A small image embedding model, trained from scratch: 22.1 epochs.
Rows from block 4 of a small image embedding model, named by matrix and row number. Rows with one number belong to one channel. Each number is 500 + 40 x the weight over its row's rms, rounded and kept within 0 to 999. All counts start at 0. Numbers have three digits each. After the name is the row's rms in percent of the matrix's.
Before each channel's rows are labels from the 100 images, of 14848, where the channel reaches its highest value: "responds to" is what is common among them. Only what is clearly more common there than usual is listed. The data: retinal OCT scans (Kermany 2017).
# convs1: grouped (4 groups) 3x3 conv (model.blocks.4.convs.1.weight, 128x32x3x3, each kernel summed), inputs within the group 0-31
# convs2: expand pointwise conv (model.blocks.4.convs.2.weight, 256x128x1x1, transposed), outputs 0-85

responds to: finding: diabetic macular edema
convs1.124 125:505479480431426529438478432486522506428544486518466480462498522492412559532515507565495467505478
convs2.124 086:489482471484548512451483508450481543435484513504518464525517415472434564546465509455537492546480489515478518508466512444512465466517436470550403464543465526433480500599553484491451541474485508479490488469490529510529460543452465517438553484479421525493399476

responds to: finding: diabetic macular edema
convs1.39 151:513526467463488461475475525497494523437425464492473462399501433536480512544510466448420494537478
convs2.39 126:523434446453460468484476482514572577488488518505481488470534515462505492537466503471500516537510586556513484443522466509521439512534475548539561495436476499488492479489501498575456542556475524542519530494466506486517516570555537485478549487547541538473510464

responds to: finding: diabetic macular edema
convs1.81 112:445483552450548407474444466445493485519474464427528453479498495464447456452469500470509458481494
convs2.81 091:480502481545540508496442513531521463488530459469406468500547490521519426442545527517438424491482531482460369469417500503498494443498515507464525511495512508498469499448406441511498470504462521520483546492534477499446544389524530519482484492506459416461527509

responds to: finding: drusen
convs1.25 114:424472476572491542510520501510474534530477489522431485570563478396471467457519488490516525536471
convs2.25 089:464609550505480544465452537452478474490464494504496479512513486434495467495491505468497486483490485434425448494439471469484467523416482501444487521541464492492492510542519446490525505481489492531422472484494498486489517488497494472436527453472520472533518461

responds to: finding: drusen; finding: diabetic macular edema
convs1.9 105:475411506488472495445509460482486479544441474500418505522506529424428470516454435455478496519478
convs2.9 097:477546572529462481451475519504533493493454540506488593473636460468504478522463518481521497462545517503485449473473481509476396534511491506503599531541504482493535504506533499514562538567531466471510479579457537577504567476537595479490485454477535508589607481

responds to: finding: diabetic macular edema
convs1.100 092:479542442557514451592513545551490457566540470515480567484493478516533467460511546512461553513470
convs2.100 076:494458488430443479522461524538503478495474498429514514542451521471567509416445439504472462444468547477491494424443475458532456422594559484471503486478460443502474509519453462486470416546543537556526504485502508480425541512538543510512448456570497475482573524

responds to: finding: drusen
convs1.30 044:571477497484471470442501481464559457485482478490504537575449571488463487541508445416524456536486
convs2.30 064:468507499477483451465485461543501488485534492468470498481428514481507461453484486555466466466564461435558474500460486529484505468507460485453522528489540511457516447443475501472500429411446488579501453521574476528486508439567454482444472516524573478534482449

responds to: finding: diabetic macular edema
convs1.57 081:459465454556502458516446445489497538501434485473480487449495490472424410468492416498499543493489
convs2.57 090:488488571525491508442519474516486574455493538479453517518493444468550598488531525466505500392540492455439603507578479503483510432487441544474548432524476526436477451512501637477384462517495524457498499482445490544526464525475483486478465505489501463525470450

responds to: finding: diabetic macular edema
convs1.23 071:490488447436477470404484491470515461472472455481441517493433553470459481516545462448454463543475
convs2.23 066:521511470496462475491504510549520500491491477439415462475506578476558462492486500499453432426579502512413490490522433557493433450562531520480527568519572498441533455427428511530454551519453510525465516500554553495475497453486530431575533458660514501526523568

responds to: finding: diabetic macular edema
convs1.68 123:451492547465519466474550503410498467459418460476467473502535547489452494498444451512439528462462
convs2.68 093:522468511516535483473467507488531569499458497519487453452610429453471551514416507416551462512472463487487504496519510483476407565531475536481528441463538524448517495511570531510493493545520503419526523510419454522515540578496472496416487452536532476535508429

responds to: finding: choroidal neovascularization
convs1.60 123:548440514489522492570495479435520556520549529532511523619477510561494491477536559527527496478506
convs2.60 129:537455461488412435550502467521547524495491486442496515494480488533490430479475450559464439443540486533458531494533499540472563434499534497519460482434495496515503491373468475524500509485428504508486443465560520442438520509517477461506504511538488488476477517

responds to: finding: diabetic macular edema
convs1.105 059:466507427464537433533516532531453429467494447460493493487506435488538533516453416485475479442483
convs2.105 100:468489517499504517561524501532463495466558516429498507507464549522473511422459472528508473505445449426524458539460524493479477513452481477405463457521493506514488510490502513441495467423495484442525476541524430507432483427489447437473469524414467434510491421

responds to: finding: choroidal neovascularization
convs1.49 100:517426500488516481499442478447493490460386512534457415510465462564538495506484456511496465480517
convs2.49 132:505491483451460474505475454490512493511535479509459641548472501500507440494546461571456437519534527515464516555482527502522605434516563496504482443512432487482409507490444457514480440486479532528469506466615493466482528478500509509504531474499486485510491536

responds to: finding: diabetic macular edema
convs1.101 071:533499441541574490546420575497510472517506471491505545483505424521540420498467468469451491512472
convs2.101 084:516461485508448495479454459530549485533495482430451513504479498459537463464470464446437514398498574519552539459459489480504451370518543520448544515470507508489492528455447470526501475530515547501478569476476493459416493479529581556547450439546461421502525440

responds to: finding: diabetic macular edema
convs1.62 117:456533422466482445468490436538488477477458453511513470470442464447441436450513464465458522484529
convs2.62 081:527514522495450481444506537436475535405457508462518494459492469505526503491444499414544443406484488455423533543487569467559522473435500538467547447487461491451480460535533523535404542524486452519504484473451481517462504517426540487460556502481499434535493499

responds to: finding: choroidal neovascularization
convs1.84 144:499454498473448554520403419496435523515477486489518441522452414489492503562468507482506514471502
convs2.84 110:534454520467513532481412450415550515500495486457447498539560509454447533519465531529433444497452471562523542498549460430558527525525523497513543466480499532443518509490430533508522501547494556474479534515518535503503514521520520481466554393512506491512519499

responds to: finding: choroidal neovascularization
convs1.67 142:488452503442477572519432415480449524508465489498481420515479451491501508553460467461480540442511
convs2.67 109:525506557466506535485446497399520488506499516463496564592532497486489533522490515536482467465423503558530531495513485435579529500524561502512557486526505519476458549529489514479552479517514545510463538511505562486508576517449537538484512394516548476539517482

responds to: finding: diabetic macular edema
convs1.75 094:444445561442515468486473472408488480504494516491562462469546552476422509448516533519469464516470
convs2.75 066:523475492514517545459500502443464480497512490502455414431508495476445506550533484460482466580482482495497521468483492453524480598451482441503477475448515519403560461467499497472403444494511507502554600453442473499526454517525512498459465493498532582451459465

responds to: finding: diabetic macular edema
convs1.55 098:464518441476432465488546448505509517452455429536473456495485476523465428557460523480437453529522
convs2.55 086:502458441475520438514525504561476473449455495500536516496517509529485420515537488552478487444471496459441535457390531495526453429488451456485499530487403481521445417530487395512432498524490465533494477473494506506508442402497509407498501552450478446519514493

responds to: finding: diabetic macular edema
convs1.80 075:493554499521438520492489486395491484487494487489615500422541494522503504438474550517543518521501
convs2.80 102:509480483506562588442487480403472508430479504546480406513519443468459549640507528454515503511472411563463577491498484467545418566508474459574523486517473536444556522519502512480442497562510517527475591494464530524556487512481502510491559474414476600543421434

responds to: finding: diabetic macular edema
convs1.92 128:508531470497483511479524503487495467442436476482461429478523498519493492560465417503444615458481
convs2.92 096:506457511503629516487513514420478504401450502511534476536546433505486541479432513469592530500497469557429467489496532503514456508484501484500532434514453543532527524567619515454514574479562535483517520497453518478522512576414453447420482488441515492534487399

responds to: finding: diabetic macular edema
convs1.118 063:483482459457470474490469462464455448474562451480481418442546515501433566534471470531479454501459
convs2.118 105:478527561529482504470507536506470465491520499437528487486491515508528523424531484547538466526497426441467454529438590513479492491461472494402588465521489489510526545516543471465522487437517457472507445510501445497462496489481416488437434531431556410522434463

responds to: finding: diabetic macular edema
convs1.115 103:488533490521523456527513518552483462517516489467489494493533457460505527491374389487487474431493
convs2.115 070:472471509513505499537509465514518453502553508433511566588518481502528510482481529507505481444487460501546481504441509521489406477547586513412607488446562444536518511505531494436538456465508547448526516502518507505467521471516517566546504513544525394510537454

responds to: finding: normal
convs1.61 087:408452494501534498500449473483498544490483563444492537461547513507489414515471479463533543504412
convs2.61 088:466516506493529520474464486455512563449481519489478485510493469434434594526510525485457506423471489526439564472585449441517468420491457533469486414568494518433533515529467590506399500539507512385521485467504539490511475516494487474459520470543371504503504411

responds to: finding: drusen
convs1.46 063:484503519471459539550513409472546483472446513515492399472450453486469461497498481512414524470516
convs2.46 132:480597542496497459491494544413491482508456506440551518479475508506508507448522481532548552418541506496420551540498547483485574517538513489431463515564520527542463599558581471480542472491521504555478484459566512447452538470478478508478475464535514437481410586

responds to: finding: choroidal neovascularization
convs1.93 074:433426494455490464481464528475480500527516461462518487527456476444402457473453527483519419467489
convs2.93 098:447487537440486503503508526535475522475459554477528480454434397538455526446449430471553499445473519474504515521494466503430458503484486500461508431489491462497474524488527504407489513372516446481513487441448449476489482493433464400486533505463456504547477406

responds to: finding: diabetic macular edema
convs1.35 079:488473481447508448491572471463491490466477501476488495442421488537479451524487450445473392527474
convs2.35 111:475485484453478490471536567470504431446487478441569490516519492526491473497441501502550482450505491529479474496429524472560400436527457482466503455523473509460478560558558458462414555498546517534540564510496515496459499403503502569464531539465485492434467442

responds to: finding: diabetic macular edema
convs1.95 085:474403412503413472501502505469499484522465477455513500484470467529455459432458506473485434475513
convs2.95 108:454459529471501499511535488477447483485455512507534493448453387524453491497473465436518488438475529463506463580475490490489485451420487500436497433470417444513466503482498514441465444469448468514511528470457450487491479477376494484460527492454516477518478481

responds to: finding: diabetic macular edema
convs1.103 063:487475468461534423544457496449470420482532440525447525430522467517501546501464440495463483484454
convs2.103 080:470519543527464528451517533510515476490588504476502508483527548508555549443494481519506455531459395435476447537473578522482445468520520475427565452521507477522502514500521473458511515394524492454497395545502461515479496428514456406443445540448545419513480443

responds to: finding: diabetic macular edema
convs1.54 089:482458486534501473509468487458452505503412472480497419487464521571491446541509511521387504530492
convs2.54 079:475510519511442485477445479465473459468492497430478445487504475479480429474476463506468360469461507514505477470491520475511483441506502484467501507510501540418505540556511468515505448473467569497559540501545526505435534457529499544484517488532450537455418557

responds to: finding: diabetic macular edema
convs1.110 075:492458477446514450488476505465447480444524504445536425515535453492460528549482452489506405436488
convs2.110 106:474522521476460486533527524496449470517525519457552483448469546529473516413485454520526502486492476467537465550482524481486540508407503451394482430538484490528467524519519511438531463387477472436516440510519450497432470447474442412466459500438521445502472462

responds to: finding: diabetic macular edema
convs1.4 116:566489494424432444446433451524512488476494442478508511479439485533505465561539544532471457514501
convs2.4 117:444486540504505545490450481401492450463482509548484531544525457480463544568504521516461387529370473558517424562526514434544527505518521494547486493550521492457509520508457508487506396544465572486514516533526529535556519489446539481432490429515490540508490512

responds to: finding: drusen
convs1.71 102:490474504494511487494431536463447489489465418467471449481468393492482467483424475440531495462490
convs2.71 114:502527498454489519542500510576459444430514481468547450526441498531589462417517518491498532498627471449514452495439528537460530485465565565439549509538529465585472549524504453458574471461525554471471478452496461477463534465534481449544455502468500424499427510

responds to: finding: choroidal neovascularization
convs1.113 142:492540464519519429554503553488466441541538471521484587479455466507499472423473518466497566474456
convs2.113 100:496490497441439463500407522447533469461512528451471560514474531447481543453430468530439456482454571493486505475488458399541472456548567498486513506508460452505476495518465482473480421518542526522522506517452536490479561511500515483552433390558471479506544502

responds to: finding: diabetic macular edema
convs1.78 089:505548473521442493476534488398526465473487485484571477420570533531508499421499519510520543507474
convs2.78 117:515487481519571573452488469434464501396497472549464438502523411478511553604494558428488504535524427547469533502498501488520430600478488451555494436495468516458550531516501522459481479536544503517481561481460499533558455502464517495467481463403501585526375415

responds to: finding: diabetic macular edema
convs1.98 046:480518451419524478543457443452463454481525450463481486472539461492478550525438436470472447463470
convs2.98 112:481517554546461549491538546526486449502594501467548475518503547519535513461503480529514500474544423470474426500493568547482403488499523475429574522538554487572505555490504517478539483473503495461496426511483459479443510454508499441508377562492560400512503519

responds to: finding: diabetic macular edema
convs1.109 094:499482468437479468432463449456463457439482448485484449438520497467416500522505500507556470494437
convs2.109 120:516572520535600615507522548457445468482510460529543475455499540485490499573493520472538505553456460460470606539462517468529467610439472484499465471528441506508563491513556518509452537509525451486509539498472475523530445520494415493470501526411498533478436482

responds to: finding: drusen
convs1.50 058:485504470459525526447534539485508542453443571509491494470498448557467470518543452444398456507505
convs2.50 128:490594567487500516522479603507487481438494466500522466533453509487544503486478494500466490469540505566500514521481528486489446474533544505518432504611543489531542599563521490504577529516563539467468454457501479474467574469534474507484458491551476492464447491