{"widths": [128, 256, 512], "optimizer": "adamw", "learning_rate": 0.0023, "beta2": 0.999, "max_grad_norm": 5.0, "max_steps": 8500, "batch_size": 256, "lr_schedule": "wsd"}
Rows from block 3 of a small image embedding model, named by matrix and row number. Rows with one number belong to one channel. Each number is 500 + 50 x the weight over its row's rms, rounded and kept within 0 to 999. All counts start at 0. Numbers have three digits each.
After each channel's rows are labels from the 100 images, of 14848, where the channel reaches its highest value: "responds to" is what is common among them. Only what is clearly more common there than usual is listed. The data: retinal OCT scans (Kermany 2017).
# convs1: grouped (4 groups) 3x3 conv (model.blocks.3.convs.1.weight, 128x32x3x3, each kernel summed), inputs within the group 0-31
# convs2: expand pointwise conv (model.blocks.3.convs.2.weight, 256x128x1x1, transposed), outputs 0-85

convs1.73:441439452530476545480424401509537497393444475435480494503438530415469536537478430477447478491430
convs2.73:471472502328561509523444455476493498373469463582447505444472507493539468481523486533416485547565482503437464469433415582521514564536562562525547485494480503555489552487465401503558489483524516565478476434546523462563468505511509459491505446456549495528487455
responds to: finding: choroidal neovascularization

convs1.104:434531526493547439440408467575478466513470425567570560475559434473518452557448461485445553538465
convs2.104:478461495461503599488461496490460489463457434447487468489502488492481429525451516510538487476545425492444562466453517443495406562414408452524406468507483511473489507483540483568469432564476453474519552458519508444482562504457481441462550441467463506422538481
responds to: finding: drusen

convs1.81:529520488586557521552446547577481499538383541504544522584500460482544413474506499509467406448450
convs2.81:556466430487452484488541543534399425585529403457529511522467507511404364549525472522574470544493382500484597487450486505479414539518441413439564489439507536459492535540538491519402459570526545487532478477478426478437490487557464584411448571543461480357485422
responds to: finding: choroidal neovascularization

convs1.76:465500469587507546485462456533453523601443521580453474527507472489478385436479447429428461509444
convs2.76:453563530516404481458485539429467489482473510480536535472460545496489509454506509500460546470489525481543517447455560436576417410497479510491508507486494510493499444453453442503529519533467569465497447413448494483407540507417510421551472499503490458554561466
responds to: finding: diabetic macular edema; finding: drusen

convs1.115:489452415468558534513479499463503427402467531465453421521550527417539408462493492527532477444408
convs2.115:533536537395452496596463521558505458439586485416448424427462434547508448417475402449460441510451502404405420507388479548442484562515541622455437483541514498559394533491491435472553468426476516477468509409492496434424530505526518524543502498499473388550536460
responds to: finding: choroidal neovascularization

convs1.77:528431462540484555485477378544509551364541483487466548512505510438474502441438449565456498541466
convs2.77:516482586456536448502403447322511470505435546534472575534525552481467505490579499525405466503524546547488481513461420476583503359529464424516541488493525538509501507529422447453480514535501529474566475499480547505512453522466561418431488414509526513522513475
responds to: finding: choroidal neovascularization

convs1.33:516511500426494500507428407509514460538479460500516460599545400480515553491472524448439477629550
convs2.33:480465502399424477488447502480517479446493503378513495465372467513529443445511398474484487432517520399414513468447470505530455478479509573461512468480489493547338528467506421445580448467460505556431536360554520419446538483469510461545544493512502452541518452
responds to: finding: choroidal neovascularization

convs1.41:489467478353518461413480418461525511522412443479524469515505437484538536476465557447436456525450
convs2.41:494514464479559515569462401447496471519424539581413549469533559485491481534501528477401441544473531536468427501429454400508496456458585470584562525406489482526559444400408447515519518462436427538546481509557481534541499420510498422534469433566496559525531527
responds to: finding: choroidal neovascularization

convs1.101:468467420478508490487509513409477455397454487446451477492542527484424404474464505498506369438498
convs2.101:517528563434527481531411461384521481553440488532453481456487586447554474478544467511421457539542550532517518518470393542596572468590513531522560511525522476530454592496424451472496477547482506538532466433491536492483523496508650539377500414539526504532515498
responds to: finding: choroidal neovascularization

convs1.28:493469549491457433443522439421546571419432531451437527502423569519423556433455486451517523499511
convs2.28:476519460504449470537575524551439423504524435483599525560414564619504453513472497521542558410433480506434506493413604537527398549435504470508490489483554535529501462532548440529556495502467551566533495390629499428478507419500476430582451567531527549444507557
responds to: finding: choroidal neovascularization

convs1.1:437473529436425412490445447372483468423483486457506531519433546531408483464515536492463527521455
convs2.1:534503623517465486490414504321509487452448511453455570464514543485430497474525478411461311481468435474493541493558461439539454407538496441444514499533485589509541537547509537397481562486540477490492464521422437525483542505529518512385399410546501426497462471
responds to: finding: drusen

convs1.29:511450397515468475479554488489515522510461546532542342412470370473518505486496464494489504498529
convs2.29:454548386478406493478550442481545557540466515436539450557537480500366560504499485459566545442396420490540494480587534523559439394599411465460570488460473511427433576603584608460493557448556530469469477468503461485514521499449426654509539467497444474455519472
responds to: finding: choroidal neovascularization; finding: drusen

convs1.40:460444477504571541461523450514619491438550478524604511517474487575610507479556544475527556457495
convs2.40:529412499464536482506481492489490540502453522538432485498529468506469570544460521402510492567498459508489517520513494440467485520359408495550460449403425466500516413485497462440467473481550455515520536488470422514625461496432436495511445471424472517498508419
responds to: finding: choroidal neovascularization; finding: diabetic macular edema

convs1.96:447405443487535490487492460414519430472433491439451432511514464509522411440466512517466467404422
convs2.96:467482539487477472518525508590478482447546457486515515517466485547450440453474456455465465541440486487451430491459513531552435533466499476486537478445507575467354422445465499480607406509436556552494487472588527466519509451552486436606451471494483423484582575
responds to: finding: choroidal neovascularization

convs1.123:558514527506600453472475556410425497544474459519497480393502464542427465543458494522397450506542
convs2.123:505450529475509479461521447524437431469514459472438505419431543516411470484461483576464482500478471449392509494440474490520475557407382461474393513485489511461507384468479445576425451435513418500524478389529446419417492385623440439481411518474424467447531458
responds to: finding: drusen

convs1.27:473500419445480424476483526434514482409428542477423446472539421480381485527517488503456453449467
convs2.27:474519492560489494520496459543553493492461487499397492417487490530529553448444414489444513443539518424481467450442460556414447539575521592438485512528563533533429534394377523522550455480397499572472507560537490501411538434562507433496513527510495379575482512
responds to: finding: diabetic macular edema

convs1.125:468452441493499490499537389466454544403531538472429439480527415542514534446489494431411471448455
convs2.125:499499518430493476607526531484547562396507493405505503520462484483457574513494380543517584386452502414521446399618527548503501531537469518531490513527520510504406501473534446495543399429538575409472443483445439387494518555551542487515514500462543457518550480
responds to: finding: drusen

convs1.38:418440515544530511408531447502531488483454480490517499521445483536475382396539514503451518455385
convs2.38:512555509544502531508555451523500468493533544556514522566556522523470511608534628531488505547366488589490522517498470507531501494486431448563490488442508459507577493493459505466462538599517532373510510532470518556553424515527458490527486536482516604489565398
responds to: finding: diabetic macular edema

convs1.26:453458451484486442401470473475520524474398500437408441427470483494461508547436485436525459434434
convs2.26:465511442518509529493562537532470572400489457475588478568416507591465531543484543484577630474443385562450430491495575529547427537503469517499511481501517556515549466532583476485591520558516542511525488424575482423539528490488450501647500553484503528524483515
responds to: finding: choroidal neovascularization

convs1.102:479448426439513407497452454476516436448458478452464431525439477431538442456446474516414507440427
convs2.102:438460552585453515485475554408521499496488514472493513414558468460480510508514516458392491436479481509490416431388495504531413357476495543485598583557580561492474472458398476532535505487426511518465522559422491554461570447478575400502505450536598459545548531
responds to: finding: diabetic macular edema

convs1.49:471462516553547509474509461559612498471556511569616532492487517565611484489585526504544538455483
convs2.49:502405495451510501506499477519486496480433532506462458501528437501448561531413517404496482536523442507467513531518492486474466505356424490561486446420413458482482403482521507468468480505533449502518499513492416542605452471413434458508483482396450531492528453
responds to: finding: choroidal neovascularization; finding: diabetic macular edema

convs1.12:469413509469405449434466440462533500487453521576543532435418472534475517443512413443465468554452
convs2.12:471469561553439497504488517472522512513503532410543565496487440468492537480530562545444488474503528539494521462523548490566419486538510490467569497520576503544549488450442580549552482506459642509499522501470538518408569465489580559533550507537468467599579468
responds to: finding: drusen

convs1.58:487490439545494550489543504455566427407502398437555446463560413546572508493447539455520524464480
convs2.58:542431496446510473524501455571515524491473522488460437512521505528524561479408487375503509533552453495480538535518498480475455521402444548507438475413417466520446418499514472479487443406567463579505523486509343507571484552443513460531451514430385520494532385
responds to: finding: choroidal neovascularization; finding: diabetic macular edema

convs1.94:497376431499516524525466484410541476514486500433501497494479540443547557520483422515430627480451
convs2.94:513437508462613560517465458434541513524392506498477634528532437489511532595627567531506535473511573595587527549491441532574556458495511480495566499508515499547573524500536507437558584615531509546545549459461558462527523505453510507378551481482516582541524453
responds to: finding: choroidal neovascularization; finding: diabetic macular edema

convs1.48:490464429400436489446498405562551457487462409489526552552507522466546560480466562426467457515461
convs2.48:468535540457551517546399433401483475477461547564529527553502520474533485599520589482446448568474472626492452529436459399552499451550581460695527440500482475516525489457462469483554493462464495501515508447518473509591561434470532504532462344547485615497477481
responds to: finding: diabetic macular edema

convs1.78:459438475506510539498416421454558521426449445466463488449416530477478561578487406457466498512426
convs2.78:446454450389546501556456497499500500412435476535441517412505495470580488481522449560458477488571531475458486434481442564502512571539589643503586490545482524548469580490482439526558493520499527576441468409515519469482544505508470498482499462468541501534483469
responds to: finding: choroidal neovascularization

convs1.45:547544418479477481550524546379466497485501416409492439534486422478452497482425530415480473521539
convs2.45:475559584596494541448542415445509518378553550513462578553512495514480503516503545531485461461439484516507604450530535508475438431535494440461608505494525409477505536489434569438451420513514542467473506593527537570525450497508495518474416546428533555520537433
responds to: finding: choroidal neovascularization; finding: drusen

convs1.106:456504456484502488488520551472454443461445489408496422556513546449513395485497518462512349448515
convs2.106:516443464413528483520444343485537498493408468474404468386475556439496471470466453585402483506537569475482529493486428504488568482542491590490542474424464414532500480459406416561473437532444542467478435402510543480478476533541437535462516459525478485513515418
responds to: finding: normal

convs1.75:474458443484407468456475409457422481505494465493426441532470461489459471420427437515398490495449
convs2.75:495428567550429552442517539517495481506460583497497509456578573480479486532579553501468480445555543603523558476531521533564428424517475512544646559571499519473584462553444553535517608565460456529503490550462535544466579384515567450478591494459555502573480462
responds to: finding: diabetic macular edema

convs1.64:609516501480492482477442459486464465474538397550429473498545539576471468465521427549424436472420
convs2.64:507437501577506632447488523450544523548515557498482420488455400471561475459549474431501483448551486436514600522511504530355518481492542524472538558481481514510455444478448589410515518376451515558448600508480493518486540508440497494360508484459484460514419506
responds to: finding: choroidal neovascularization

convs1.30:523459470539529549488584529520440547474477547434441402420500428455501515490395429502556480450535
convs2.30:453534493446469482491536404546486523474501510405481466509428495535410540465448442498555596381424442494514445414554494583483413552519405514425449440484497510488435508516535524524522495393587509483494482406574482448479554503547439601638465498556453487480655466
responds to: finding: choroidal neovascularization

convs1.95:557494504451525517420429485570464477460427370533463473524425475537434455492452500530487412485455
convs2.95:526442514481516586541472495527503517530552507456468456476458508425544443469516437532460440456470479445530518507519432459390576575542545577480441489486465505505463507461439570423344509419429508502607620495529456522478575457495528499411532472551537509508430519
responds to: finding: drusen

convs1.113:535454456500442510448600493495434550440539537425432387494445545524502546437513564467494447452506
convs2.113:488539535537530507502417514427551462483437475492465521555512463429497501536541569482510541525469437548586517493577510489479586481550513459508468456593549505478574610548579569485561501505558587460507507501424498527520565570415592550432442423520531536434474417
responds to: finding: drusen

convs1.62:529537477434456471493442519447444528489425474486486461513622446404524546573463485443433522578489
convs2.62:505460486479491423532527487500516517510486484506530488452465534462536486446620478508477527402572566488424504517534490483547517468558478573441540503511438475559504492478500482535480510615422513489480426449455628456438496564467564423556501486538531479478593498
responds to: finding: choroidal neovascularization

convs1.99:501401431494555535480515487481495446449457499446461432524497518438531414469490519536500476400370
convs2.99:483436543434491523529500503551486456452572414425491505442441463533480412428421351478497440461494500364421396438453497504558450540436502535465465483469484523533341461445498491506602409495448527497501494421526517414448501448522477436561507472452454402507583479
responds to: finding: choroidal neovascularization; finding: drusen

convs1.13:432537412477413475558423484463555444455541577536461516504485453433464542501578489509470408517543
convs2.13:504449472537560552572494508575441456379513477516564504589464409560495501577408638526535538490415405633497458510469534475441486459455521446568443457437480463509595449505521462448542448542484599449561606455543413526541531462466528456553506546476541667437528449
responds to: finding: diabetic macular edema

convs1.71:566443456473446410484425402476458498498455465450495499470503462466492532426465444392456547466438
convs2.71:490544516464450513540492516508547539456492556469505398457457487520510551430473447457516512493501385429492507460574508493378473515510507518505485456543494497443385490470516481471514509402598502488433488547444415567468522556543493559574491530531442414527515529
responds to: finding: normal

convs1.18:514574519459513524491500528486344492408479485483424432486523453472411493460405488525457512493467
convs2.18:492546588504547494510420533460541494535411543505498530463508514369541485482523511532399425534501575524473426569467450391555597439446544509531534484563485447473526482361374466494497388490426514472541517518496552514486521452479515459474477434589615534560543618
responds to: finding: diabetic macular edema

convs1.56:573545421507477385473381429484446579487442471485490474563484470496516540504522499428490457455466
convs2.56:470441482525506531450441510326480595545387511519499546499515510463494488536613596522537535505449526583475675494552448386523514462545489493534538481459426550409513456441499556499407483549509435440519547544444585517556478532509462540486568436453458534513466513
responds to: finding: normal

convs1.19:537582575502544504585478517493565489473587496538554441582552577537485480575491546539500541584498
convs2.19:520348508501497622575516489530493510522491473494475522448470381469541490487512557562492469408513535528486547555489477537471586567387446575536404459511450465506545492483494511536449499518495465516518616473514447501430526468495504444432527516435420540517509519
responds to: finding: drusen

convs1.70:487586539556546540492405435540503526398573530534462531457544580537490497479555470416504510561461
convs2.70:464552465475456486481446447483452393454504439454477501561515503479428494554487496470541429526452460503503508482507505439437490545542485443444480456548542555433550577629571440471446502377609459476542522460528461460516504496447513623455407431523386501441493441
responds to: finding: drusen

convs1.10:475504569506459436389411450499454473493400432540533550512430490540469509451457465448500461559452
convs2.10:468524505506474559540504597535515501363433520449575490436483428479600492437288518429455525510470484447499449530442530547482515508530495553432472474517518506572415507456496434557423457512487504544451571488503458526421572478526519530509556498479572486632508532
responds to: finding: diabetic macular edema

convs1.109:401496475475516505426519545518497434477466424525528448584522545383559430539501455491470467494415
convs2.109:494437469450495512488496469510486471556421444493464518387490557407484438524501449600480529511523556491456622487506445483548529546478422437506412512486452487495545448468462466635471483581492507476507454502501570487492483476534403468495555502513430472413521479
responds to: finding: drusen

convs1.114:511529390476516536531511508497564427403419501538514508503472540362455453564526444493506480515454
convs2.114:455483456453511517410411426362530513496442533589456511471485541406529493493526554553396405495506538517451488475507376472522529411565520499523623470487390482457484511427383542486424424506479512461439522533443455561544485528518517498448509419471523524532447488
responds to: finding: normal

convs1.54:501508529518600412521464491421522496529522526629564445573502482548604528498563535489491478526475
convs2.54:492478453448521517529487408461492460535410513518426545483519494501411445562540534514457468474447529523428482487508448462479544499485470466601563473365477404488492476448444464522431487591452457451517527456486534487545502456511447479463494480494461548432508446
responds to: finding: drusen

convs1.121:463535414457418403460444495433458452404462491489453410467538516478518436487483520424452470494491
convs2.121:499476485484544497526513471474551465558492531597465474416649536511538539504532502453472464553510495514567519502398460533527442468536491475531624484525459543517461608563423457554403563604475482532489484501425518519512525464511508526389510498498590480527475444
responds to: finding: choroidal neovascularization

convs1.25:435487515437470469453493492429574467403439501469381451490484510517390443483479515464439514471459
convs2.25:504508490453492532606510530628491460418565456484480436491456452537550471461253412500493534525497468410497482518420498580455469549441480548508444489452499497591457562475519416492573408415528567513475514449647378488491533441458478553607475480492422466462527544
responds to: finding: choroidal neovascularization

convs1.74:455428443590479553496464411538536530445460477469483542510477550422487464529499425597430487475432
convs2.74:477522588408539500453409515378509497432485537548504563555479520507468489531588531501442495554528457556510471515458465447543493470544483455534558484534493487549520504564468402467553491514534574499495501477505522491520501520534494536500492396494549529523529472
responds to: finding: drusen

convs1.8:493452550464519524386520507471448568456394566573572482405469470521455541501539477454525507521448
convs2.8:460521461469457464481576517472480535505407488375478537478500517466455510469607434503545510472501476508501543428511545509491360420520424505449543492490481516397456509483514446515531506479517631467498481444509563458483532486546560577567573492474480487478554461
responds to: finding: diabetic macular edema

convs1.14:471469561477459489536484450472361474399570484484443460426478478471401466440490499452462479481513
convs2.14:513521525534530465563459582573509463467446517524493530517469562393597446557474574537466488537501489585453359539474446389553548371380534494579569398529431383455596498475477442492484357484439467489571504505455476474474474460459472485489497443585592590508517522
responds to: finding: diabetic macular edema

convs1.82:461468475487475494410514437411445490461553419506418483461461476513418460404422439514462508531470
convs2.82:489525567469476521522549579573453456465565457508567416527452583510553492460371528563472562518515370446517445480431553561429429483544481529494480510538531477616486504446480421543605423427497545504407518450569358468432536444564482477605354531504439484514477509
responds to: finding: drusen

convs1.110:531504413442538528518515492492563415392422501520501480502506523376474450525540442497502481484399
convs2.110:476482485443469516401411482401526522438394524568465501476441543399520479485426531512389424448488495504442482466521397478521522423536483513491602462501397480460489514469412532504416442546477549474442547562424470573545491533505503461455509424420526523529463481
responds to: finding: normal

convs1.112:469470460538460371435507440465401510431535494505454490478479458537524494481433523394413485478511
convs2.112:500445457498439493481538544474509512376497468427540519523476405489460532415479427545523482462428521447535434451547522490615541481534515487490411465508495459420388524530548603442545441508497519422435490479496572471472537516549462526539581498484413475471540521
responds to: finding: choroidal neovascularization

convs1.111:450525411467462552498459329473537490450474466521515520500601446521550477507463477463543551524511
convs2.111:496455437455520440597520497450446515495509433420523530451463507441517457506501467509470550462530487492556533420510541533548411505465495495503547492548502483549513473479492514476516471520510423382496372470422564387528434606511560512465508494524654469471647477
responds to: finding: normal

convs1.42:556576434430411511621544559442505516494505417444480490432490490460455505489428549513519495476547
convs2.42:519549571526476541503528474486471405333515461498459661542500531499460464520527528586439398465493498537468541488470565549524518398511494495429635523490538471415521557460455507530492437531505518523532571428590546539485526557511502465476565523471496558544542560
responds to: finding: choroidal neovascularization

convs1.120:603489602503571517460544545566542403565409445541533508537509518463508506495552476537488543501436
convs2.120:540401535574522637516489500475562510502452509515500575529547494479479505596542609571426503409541486590475513501478431497515529495466446415589542456498529507508555479401406487513476503630376531496561602458514491486485555502490492416477591534529509618475486520
responds to: finding: drusen

convs1.124:530442471468576569539543453475578499430531547474454414486414561436544491435535453528568498485458
convs2.124:495520599527462516476459497382498512422501495534510501587522482503482500496454541520523347549408465491373458536518515455477480387561515490543463453502479463462448579484494507393491502450524632446497555547496475520528578475464563558423424422555466563487478639
responds to: finding: drusen

convs1.63:546517453569381491501444447548489555506524453459499548462431516423449463428518523451496472396460
convs2.63:483422435500477497436428516458588632526459536472539460465581469471512518509528561444514464423503555526519666424593529440532531459464544527525572592507440553431489496486473543489502523461437471515463504599425654581532488557517480563549620486466558533551399550
responds to: finding: normal

convs1.60:489543493474479425567448545371511481461488506462541392540520429507486430501455580420521486504474
convs2.60:493552487571454466502540385424518371415526491463439507492575505563500511451491472563495443418456473469465445366513550533439522573537526449438603481396508490468394528519503461506487569454558480493434469484568458480445474557497493528514509521475573425498496426
responds to: finding: choroidal neovascularization